From a checkpoint of a small image classifier.
Model: activation star_relu, patch size [4, 4], depths [2, 4, 2].
Data: trained on photos of plants, animals and fungi (iNaturalist), 16.4 epochs.
Rows from block 2 of a small image classifier, named by matrix and row number. Rows with one number belong to one neuron. Each number is 128 + 32 x the weight over its row's rms, rounded and kept within 0 to 255. All counts start at 0.
After each neuron's rows are labels from the 100 images, of 14976, where the neuron reaches its highest value: "patch colour" is the nearest of a few named colours to the mean colour under the peak. Only what is clearly more common there than usual is listed. The data: photos of plants, animals and fungi (iNaturalist). In brackets: how many of the 100.
# fc1: MLP up (model.blocks.2.mlp.fc1.weight, 768x128), inputs 64-127
# fc2: MLP down (model.blocks.2.mlp.fc2.weight, 128x768, transposed), outputs 64-127

fc1.29 [132 175 163 174 108  97 127 152 213  96 123 101  91 165 108 120 192 141 139 128 145 146 176 169 142 139 136 131 134 124 171 107 144 128 130 167  92 116 137 198 134  73 128 126 152 113 105 120 102 146 108  82 145 111 148 100 131 214  94 116 151 126 141 113]
fc2.29 [159 104 169  97 149 133 139  95  80 166 131 155 183 108 178 122 126  95 153 108 121 151 101 101 112 130  96 211 188 123 139 121 174 140 103 127 104 159 141  86 117 143  84 102  56 106 171 105 174 142 151 123 112 134 137 121  75 103  87 152 117 142 105 107]
patch colour: pink (26)

fc1.67 [176 190 100 154 152 174 125 173 132 222  99 128 161 146 134 114 181 148  91  74 138 104 133 162 159 142 103  83  87 134 126 123 148 144 205 122 111 170 102 146 151 112 113 110  67  99 161 143 111 221 115 158  72 139 158 113 132 126 157 124 121 135 113 103]
fc2.67 [ 89 142  60 148 122 110 124 103 154 108 130 151  99  95 145 125 120 141  98 104 132 137 117 133 145 126 131 146 134 128 137 160 100 183 118 169 168 141 183 145 121 152 127  59 166  97 108 111 117 108  88 126 162  86 122 129 117 204 162  64 162 159  96 173]
patch colour: green (29)

fc1.109 [105 133 111 195 135 133 145 139 129 126 165  87 121 120  69 184 137 147  99 170  92 123 147 103 141 124 149  66 158 107 102  79 112 139 111 107 108 131 154  84 111  64 186 210 104 105 135 147  93 105 143 184 105 109  52 116  97  75  97 110  82 143 173 122]
fc2.109 [106 158 153 110 187 148  83  79 117 105 108 118 151  71 131 121 109 159 195 121 185 117  89 161 140 135 213 159 105 173 146 171 130 105 183 113 123 141 126 127  91 121 131 138 135 116 159 158 149 175 134 142  85 126  59  88 168 145 122 151 156 148 104  88]
patch colour: black (60)

fc1.479 [138 142 131 135  84 124  72 121 123  96 136 143 121  95 127  53 171  88  69  97 147 169 169  99 133 117 160 122 140  89 119 123 101  59 128  84 127 143 107 177  97 177 114 130 139 145 167 121 111 143 102 155  84 149 109 155  96  82 159 143 180 136 116 134]
fc2.479 [190 119 169 166 110 107 118 137 179  84 136 113 177  98 147  73 118 126 142 155 106 167 119 127 171 122 112  98 105  93 127  97 133  85  92 130 141 119 120 137  93  68  99 120 143  49 106 154  83 128 135 117 155 103 159 109  18 129 145 135 101 170 101 121]
patch colour: brown (56)

fc1.745 [108 161 109 146 168 132 162  96 152 102 106  94 128 149 124 177  93  92  85 136 141 104 134 202  57 171  88 170 120 166 131  98 168 104 111 179 108  96 161 170 119 141 135 133 109 136  72 115 100 167 132 107 191 137 157 149 155 150 131 181 174 121 104 117]
fc2.745 [102 106 146 163  77 159  94 181 211 107 138 179 171 145 133  98  86 161 162 114 206 123 135 141 130 124 166 124 123 143 107  89  66 144 113 113 217 176 134 153 155 160 139 116 113 137 127 178  79 131 106 130 112 114 111 186 106 126 136  90 130 138 137 151]
patch colour: pink (30)

fc1.418 [134 171 106  97 152 128 129 152 111 117 118 137 111 174 123 166 106 126  88 125  92  63 134 144  98 121 151 154 112  91 101 136 141  74  74 143  70  99 179 179  88 168 126  80  94 117  93 110  64 122 132 108  92 188 160 157  86 112 154 155 129 135 131  96]
fc2.418 [139 177 140 128 134 131 149 114 167  83 128 182 134 114 148 101 101 172 170 120 122 151 131 113 132 120 126 102 168  93 148  78 113 126  89 124 172 147 125 179  71  81  89 155 118 116 179 151 155 112 175  99 154  93  69 192 147 105 124 115 108  98 182 181]
patch colour: yellow (27)

fc1.711 [173 161  76 141 114  96 148 172  94 126 149 107 134 131 145 138  97 104 130  32  91 149  84 140 139 161 173  52 166 128  64  90 182  75 135 117 156  78 149 144 147 205 104 153 106 127 117 127 152  72 146 131  94 157 138 147 141 116 157 192 153 200 165 114]
fc2.711 [ 89 140 135 112 156 168 108 170 166 159 118 138 156 184 124 167 157 152 122 190 151 123 160 102  88 165 105 122  90 195 158 152  67 179 117 108  77 182 128 132 170 104 158 145 115 120 173 148 143 205 123 132 141 138 128 137 177 125  74  64  86  79 124 144]
patch colour: cyan (26)

fc1.639 [145 146 132 125 125  93 117 162 122 171 101 118 132 123 113 154 108  97 111 102 105 149 149  84 196 140 199 157 113 125  73  62 167 114 188 109 133 110 161  95 109 128 127  40 161 149 120 189 109 136 130 111 157 140 143 115 151 131 151 163 106 125 135 109]
fc2.639 [115  69  81  39 144  74 105  96 111 142 129  94  85 117  89  98  96 163 151 101 139 151 145 157 130 128 149 123 137 142  92 115  26 123 121 159 114 128  76 108 119 127 130 130 109 139  98 147 126 137 164 152 145 139 152 118  91 105 130  65 181  76  86 133]
patch colour: black (54)

fc1.278 [ 71 156 180 133 129 127  97 144 178  84 154 128 148 125 127 173  91 134  97 141  91 120  54 124 141 149 140 115 119 119 140 117 119 105 109  72 122 104 143 178 169 173 129  96 143  83 163 114 153 100  82 171 109 140 109 129 169 100 125  95  98 124 166 126]
fc2.278 [186 129 166 153 159 158  99 170 138 162 153  99 145  96  99 124 142 133 157 106 167 161 121 135 146  87 118 109 116 139 144 111 137  99 127 146  91 142 178  71  52  79  83 171 132 137 114 165 123 186 166 111 110 164 179 124  89 167 147  95 117  86 151 158]
patch colour: grey (83)

fc1.433 [148 138 153 169 114 146 137 122 115  93 176 138 182 122 157 136 234 148 160 105 132 142 117 138 103 130 110 109 127 168 165 110 162 148 100 106 125 141 106 101 143  71 184 119 136 149 164 130 132 122 185 148 134 162  83 101  76 106 138 105  84 109 150 153]
fc2.433 [ 65 136  94 145 143 119  62 143 184 154 108 169 108  90 184 104 121 178 132 107 164 138 142 143 114 124 172 111 131 109 153 117  48 148 152 164  96 166 155 123 132 137 125  90 161 117 129 104 133 172  92  99  84 169 111 164 177 153 170 134  81 134 212 114]
patch colour: white (68)

fc1.124 [ 72 101 122 128 136 136 119 141 124 120 138  99  83 175 138 132 151 102 131 138 165 173 122 122  90 126 115 136 103 161 138 155 168 204  94 122 103 156 144 173  82  41 120 182 145 100  93 129  67  99 117  98 132  92 104 152 156 111 151 146 121 132  62 149]
fc2.124 [178 124 109  44 105 118  86 154 175 165 126 156  97  88 185 126 138 137 173 122 109 158 144 109  99  67 116 141 152  84 144  81 117 166 100 107 135  93  86 117 134 164 148 140 131 107 160 117 184 144 136 152 122  88 126 161 139 183 101 164 133 130 124  88]
patch colour: cyan (26); white (25)

fc1.138 [ 76 106  81 166  99 141 200  83 150 120 111 103 116 142 146  85 125 135 115 111 128 139  90 134  91  92 128 164 130 128 102 123 211  96 111  84 110 126 116  89 145 126 131 130 134 158 151 160 106 128 110 168 125 112  99 197 110 105 135 204 138 173 165 131]
fc2.138 [139 190 147 115 172 189 139  85 154 103 137 159 190 112 119 162 126 201 115  93  95 146 138 176 112 133 145 175 139 167 129  93 154 170  99  82 122 158  75 174 162 128 125 120 132 160 114 155 196 119 179 108 101 113 150 112  53 131 138  30 124 117 111 134]
patch colour: yellow (26)

fc1.398 [141 119  96 161 160 174 118 143 126 159 152 102 121 144 120  94 131 110 140 105 131 109 130 140 183 123 110 166 115 150 150 211 150 130 123 123 165 112 124 162 124 100  82 109  97 140 149 123  64  85 141 140 111 131 157 125 130 129  67 147 134 130  58 162]
fc2.398 [127  99 149  98 118 129 124 116 139 162 130 114 109 116 124 133 107  75  78 134 124 102  33 208  80 171  96 124 129 146  91 159 123 154  91 200  86 117 170 135 123 163  75 163 110 126 113  92 129 121 144 102 181 127  85 106 125 123 137  65 159 100 104 159]
patch colour: green (30)

fc1.334 [162 104  97 118 142 141 218 166 147  92 168 107 126 110  95  75  57 143 113 116 132 154 122 100 189 195 135 173 170 148 115 139 121 103  96 142  89 158 102 134 111  88 150 102 125 131 125 122 151 115 106 147 181 144 109  76  83 115 144  98 144 128 112 101]
fc2.334 [126 127  99 174 161 108 130 108 116 140 154 122 139  85 127 150 187 146 103 137  71 145 132 167 155  97 119 105 161  89 118 127  59 118 138 186  97 128 127  93 223 114  72 121 129 159  99 148 137 164 127 142 186 218 138  88 113 157  96 135 136 149 129  80]
patch colour: grey (75)

fc1.52 [152 127 103  77 123 112 103 122  95 122 110  93  78  81 164 147 105 106 140 134 168 124 202 134 114 114  28 112  55 113 139 173  87  97 108 154 157  74 123 100 206  55 136 181 127  69 148  87 128  74 103 226 129 137 148  89  96  80 131 114 131 121 121 103]
fc2.52 [ 71  80 177 142 175 159 127 138 169  97 132 141 120  94  90 101  63 182 155 117 143 142 124 128 120 142 152 106 106 109 141 140 145 151  90 127 141 125 124 157 149 146 134  90 137  95 117 112 113  67 107 102 134 185 111 145  84 117  93 227  83 187  87 127]
patch colour: cyan (37)

fc1.11 [ 91  97 102 187 119 147 142 135 124 132 165 171 122 156  98 107 116  93 195 129 130  94 105 134  89  86 198 105 180  92 122 108  84 125 175  97 109 124  76 166 109 111  99 177 177 177 100 168 111 132  49 102 108 115 167 143  86 145 204 165 138 127 155 123]
fc2.11 [ 92 129  64 124 140  97 140 154 156 171 114 128 125 182 132 136 189 152 145 170 155  84 137  89  64 166 120 126 110  87 156 139 169 119 120 116 100 133 146  44 156 128 126  93 174 101 119 137 166 194 103 111 166  78 154 139 112 163 183 117 125 134 133 177]
patch colour: white (25)

fc1.163 [117 107 122 136 132 103 100 110 125 159 154 118 163 129 153 168  91 134  81 136 145 127 107 110 124  94 138 108 113 176 147  39 118 171  56 108 108 180 130 126 145 121 141 135 142 150 147 136  67 147  68  51 115 102 170 109  91 124 130 146 126 167  82  93]
fc2.163 [125 129 140  87 142 148 138 147 111 144 124 138 141 119 183 184 102 115 104 129 160 116 119 121 139 135 173 108 127 135 120 144 129 164  86  67 194 120 226 125 151 129 125 125 122 121 166 121 159 150 131 115 110  35 128  99 113 134 106 130 154  97 117 103]
patch colour: green (53)

fc1.259 [142  90 108 135 138 145 168 191 144 151  98 157 111 152 102 175  35 149 152 160 210 174 133 141 157 114 145 134 121 135  93 133 101 188 138 124 159  95 177 165 166 143 127 153  98 176  97 126  91 132  84 136 115  97 140 157 115 127 109 135 101 152 150 178]
fc2.259 [119 218  63 138 105  65 120 123 178 143 100 139 176 112 127  92  97 113 137 185 107  87 103 199 160 111  32 113 137 140 134 146 135  84  82 165  92 110 137 107 125 132  79 107 132 129 120  99  86 122 140  55 159 151 125 118 137 143 155  88 120 110 177  95]
patch colour: yellow (56); orange (26)

fc1.445 [171 118 123 128 137 150 142 101 153  70 149 113 129 114 164  81 157 146 149 139  73 191 109 121 125 106 128 116 102  73  92 173 145 171 150 105 164 128  51 129 117 180  53 165 149 130 156 164 121 124  37 156 124 154 133 142  68 206 130 144 140 148 127 153]
fc2.445 [114 108 117 145 218 197  80 113 118 133 164 113  90 137  37 109 109 104 117 100 107 134  80 134 142 105 121 108 160 172 164 110 147 141  73 141 109 148 143 137  76 102 152 135 109 130 124 133 137 183 161  91 134 124 152 131 109 138 162 141 134  85  56  65]
patch colour: green (36)

fc1.529 [125 163 112  96 133 116 158 156 106 151 146  98 120 135 132 216 107 142 150 144  77 152 141 170 119 128 155 146 120 135 138 129 132 157  95 107  79  76 112 119 130 116  75 158  84 132 148  73  83 132 113 137  84  50 116 182  92  89 122 114 106 125 200 125]
fc2.529 [111 129 116  79 148  78  90 117 125  88  58 151 109  97 143 128 131 164  86 144 107  78 141 129 170 138  98 139 165 123 153 129 134 140 122  80 112 174 141 192 129 116 180 127 190  53 152 136  69 114 156  67 121 197 140  92 178 115 128 154 131 146 134 143]
patch colour: orange (45); yellow (29)

fc1.673 [150  77 121  83 132 148 144 123 179 137 181 126 143 176 168 163 130 113 160  88 151 167  78 137 122 126 148 118 130 152 113 146 183 111 151  41  78 118 113  97 198 113 121 145 104 110  82 130 166 163  56 151 126  90 113 125 133 124 154 132 120 118 106 117]
fc2.673 [143 158 104 146 124 124 143 183 163 202 132 135 165 128  89 159 134 131 108 127 125 114 117  70 129 114 102 105 121  96 151  93 112 159  73 186 190  98  62 106 114 179 121 132  97 126 144  96  85  81 123 115 137 147 171 112 131 149 138 122 110 147 149 185]
patch colour: orange (30); yellow (29)

fc1.559 [168 161  83 118  92 116  85 115 145 139 130 131 192 100 171 118 121 109  90 158 110 146 128 146 132 152  95 162 111 185 138  66 141 148 155 100 157 138  70  95 116 135 131 163 158 157 146 126 133 105 144 195 142 240 110 138 124 137  73 138 117 146  94 121]
fc2.559 [124 147 115 115 148  90 159  91 136  92 161 131 105  95 111 134 108 138 132 129  59 132 124 134 112 185 191  73 149 114 146 108 108  83 101 150  96 116 111 168 146 110 124 152 142  90 171  47 167  90 123 165 111 105 171 126 142 140  80 156 108 131 116 172]
patch colour: brown (64)

fc1.442 [168 144 128 125 110 111 124 145 178 156 165  59 144 109 120 150 144 177 133  97  79 117 146  95 136  86 141 101 151 125 162 100 115 138  48 150 101 116  76 158 139 166 104 143 106 138 151  58  96 110 155 121 125 130 128 115 139 159 113  97 100 108 117 117]
fc2.442 [108 158 155 124  91 128  51 122 137 129 173 146 112 186  70 117 106 132 131 139 160 144  97 127 122  80  93 120 141 123 132 119 190 163 152 131  89 100 132  92 147 145 137 126 137 133 117 182 167 138 130  95 148 101  86 127 148 175 122 122 104 140  84 127]
patch colour: cyan (26)

fc1.187 [ 65 125 120 102 133 106 176 178 113 183 182 131 163 112  65 115  94 116  88  93 105 136 208 156 155 104 146 107 196  75 116 127 161 164 101 200 112 135 125 128 153  48  78 120 157 156 128  83  86 112 143 107 169 175 135 130  76 110 175 102 138 200 108 123]
fc2.187 [136 101 133 104 139 108 148 124 131 155 122 100 132 123 170  88 124 121 183 134 106 121  82  53  99 133  86 144  80 143  97 176  96  88 127  82  99  90 117  89 142 108 115  90  87  89 139 185  85 126 137 163  81 108 155  97 139 218  75 146 144  97 160 146]
patch colour: white (41)

fc1.490 [119  98 152 116 126 148 121 163 194 125 115 149 132 121 166 153 133 156 142 118 125  90 133 188  77 149 147 118  90 147 104 152 124 105  99 123 101 158  96  96 169 111 141  97  84 155 132 127  73 118  92 136 117  70 146 143  96 121 128 168  82 156 127 112]
fc2.490 [ 89 148  54  85 110  71 120 131 176 132 117 141 100 143 135 130 177 123 141 116 134 128 119 106 165 129 104 100 180 120 147 131 130 115 100  95 169 137 140 111 100 158 115  82 119 131 168  77 103 114 145 151 139 157 101 111 134  67  78 130 179  70 110 132]
patch colour: orange (50); yellow (45)

fc1.32 [182  82 132  83  97 104 187 141 171 171 120 128 144 106 125 125 129 131  92 155 108 125 120 119 176 160  88 156 141 156 112  89  90 133 127 108 151 208 168 104 126 112  58 135 152 149 152 115  74  94 166 122 153 123 169 159 135 129 113 137 140 149 110  69]
fc2.32 [ 98 154 177  89 146 124  80  94 131 145 176 147 131 148  96 125 161 119 165 160  95 102 119 111 109 133  70 138  69  95 105 172 185  91 202  91 125 119 144  82 130 118  97 107  76 177 122 134  94  96 145 160 156 121  60 121 161 154 124 146 138 175 139  87]
patch colour: black (26)

fc1.62 [132 104 136 112  99 133 150 137  92  91 116 107 127 124 108 151 171 140 182 149 148 137 146 177 157 154 151  77 135 140  81  97 160 132 136  82 161 124  59  62 196 104 136 167 143 142 158 140  84 149 114 192 107 119 161 123 107  85 143 128  66 145 134 144]
fc2.62 [ 87 108 155 101 116 161  54  85 102 143 229 131 101 116 158 136 125 141 114  88 129  74  79 124 131 201  85 141 137 151  66 114  78 138 132 131 124 169 166  95 124 158 122 103 108 117 137 134 163 125  91 115 121 116 141 177 122 120 128 179  58  94 161 118]
patch colour: black (40)

fc1.266 [138 144 183 184 103 194 145  97 142 114 117 125 161 107 161 133 145 143 131 147 111 154  97 110 164 129 152 135 129  99 122 134 181 137 131 106 132  85 104 144  55  94  96 120 155 103 144 132  82 111 131 126  80 158 108 152 108 118 123 104 185 146 104 123]
fc2.266 [100  80 126 159 175  93 136 161  97 181 172 150 119 127 176 149 107 143 135 138 193 119 102 116 198 153 143 111  67 192  94 129 148 174 109 143 113 148 188 154  65 168 208 162 101 180  87 119 105 162 105 145 108  81 130 121 168  96 139 106 160 125  56  89]
patch colour: green (36)

fc1.77 [ 93  74 116 110 116 171 152 157 162 145 159 151 174 132 144 127 202 128 117 168 155  92 183 166 136  80 125 137 170 163 151 101 140  66  79  66 125 120 147 142 140 151 133 154 147 137 164 135  78 132 112  65  90  82 141  66 154 149  85 126 117 129 108 115]
fc2.77 [ 63 176 126 131  89 152 120 144 137 125 136  91 108 124 150  94  91 145 162 114 193 157 135 133 124 151 178 125 170 125 141  85 128 152  52 134 117 141 181 111  46  91 166 103 133 135 149 103 114 121  79 146  69  86 135 161  90 102 147 155 146 139 127 130]
patch colour: white (39)

fc1.753 [138  62 132 165 151 140  88 158 154 138 103 116 202  89  94  97  99 111 167 157 140 139  94 142  69 159 106 176 154 120 138 131 232 143 102 179 175 120 149 174 138 124 158 175  68 117 124 136 143 133 158 126 123 151 168  58  99 104 145 146 113 132 131 159]
fc2.753 [126 167 167 112 156 107 172 148  79 148 116 123 143 135 121 168 123 159 108 149  71 117 138  55 173 157 107 118 169 113 172 170  85 135 125 139 117 171 133 133 119  83 120 164 134  69 132 127 184  96 128 175 118 121 132 117 130 141  87  72 152 116 117 190]
patch colour: pink (33)

fc1.408 [143 109 164 108  91  92  93 102 130 128 143 132 120  55 122 180  98 101 156 140 186 173 167 122 132  99 101  74 138 124 138 123 110 130  83 123 149 148 167 130 117  83 183 174 123 165 174 154 108 140  69  99 163 145 149 134 131 150 134 121 161 135 137  89]
fc2.408 [120 140 131 132 105 109 170 172 174 115 143 136 130 106 115 140 116 142 126 177 118 121 104 100 118 131 132 177  77 154 144 101 162 104 100  93 153  98 120 140  82 176  57 105 128 115  95 114 123  84 131 188  65  88  90 177 111 194 107  99 118 113 136 133]
patch colour: brown (57); black (41)

fc1.377 [236 118 118 122 125 120 104 131 100 100 100 117 125 170  87  93 130 115  90 194  94 117 135  92 174 173 171 123 111 153 107 129 156 121 130 167 147 131 154  70 151 132  97 138 137  93 203  72  92 123 101 177 103 118 132 187  39 167 123 121 153 127 141 118]
fc2.377 [112 165 105  88 124 189  96  68  89 134 142 163  95 107 120  89 111 187 134 130 126 119 129 162 132 190 156 168 137 134 133 155  81 202 103 164 122 142 148 124  98  63 162 114  74 150 109 138 119 123 126 120 168 159 138 136 137  90 129 195 139 125 169 129]
patch colour: black (34)

fc1.394 [112  80 121 113 114 135  99  72 140 176 152 124 201 135 140 111  29 143 133 138  86 175  91  82 114 133 126 162 133 149 147 155 140 144  77 172 196 161 157  96 116 135 161 167  77 149 119 114 149 106  99 145  99 143 155 138 153 111 132 115 125 153 129 112]
fc2.394 [126 138 129 116 215 151  75 130 140 129 118 114 114 103 143 103 172 145 149 181 107  85 100  92 141 183 110  84 162  96 102  72 190 147 109 125 149 190 152 114  42  63 108 127 110 175 121 184 130 150  98 187  91 150  89  79 105 133 115 131 131 136 120 158]
patch colour: pink (30)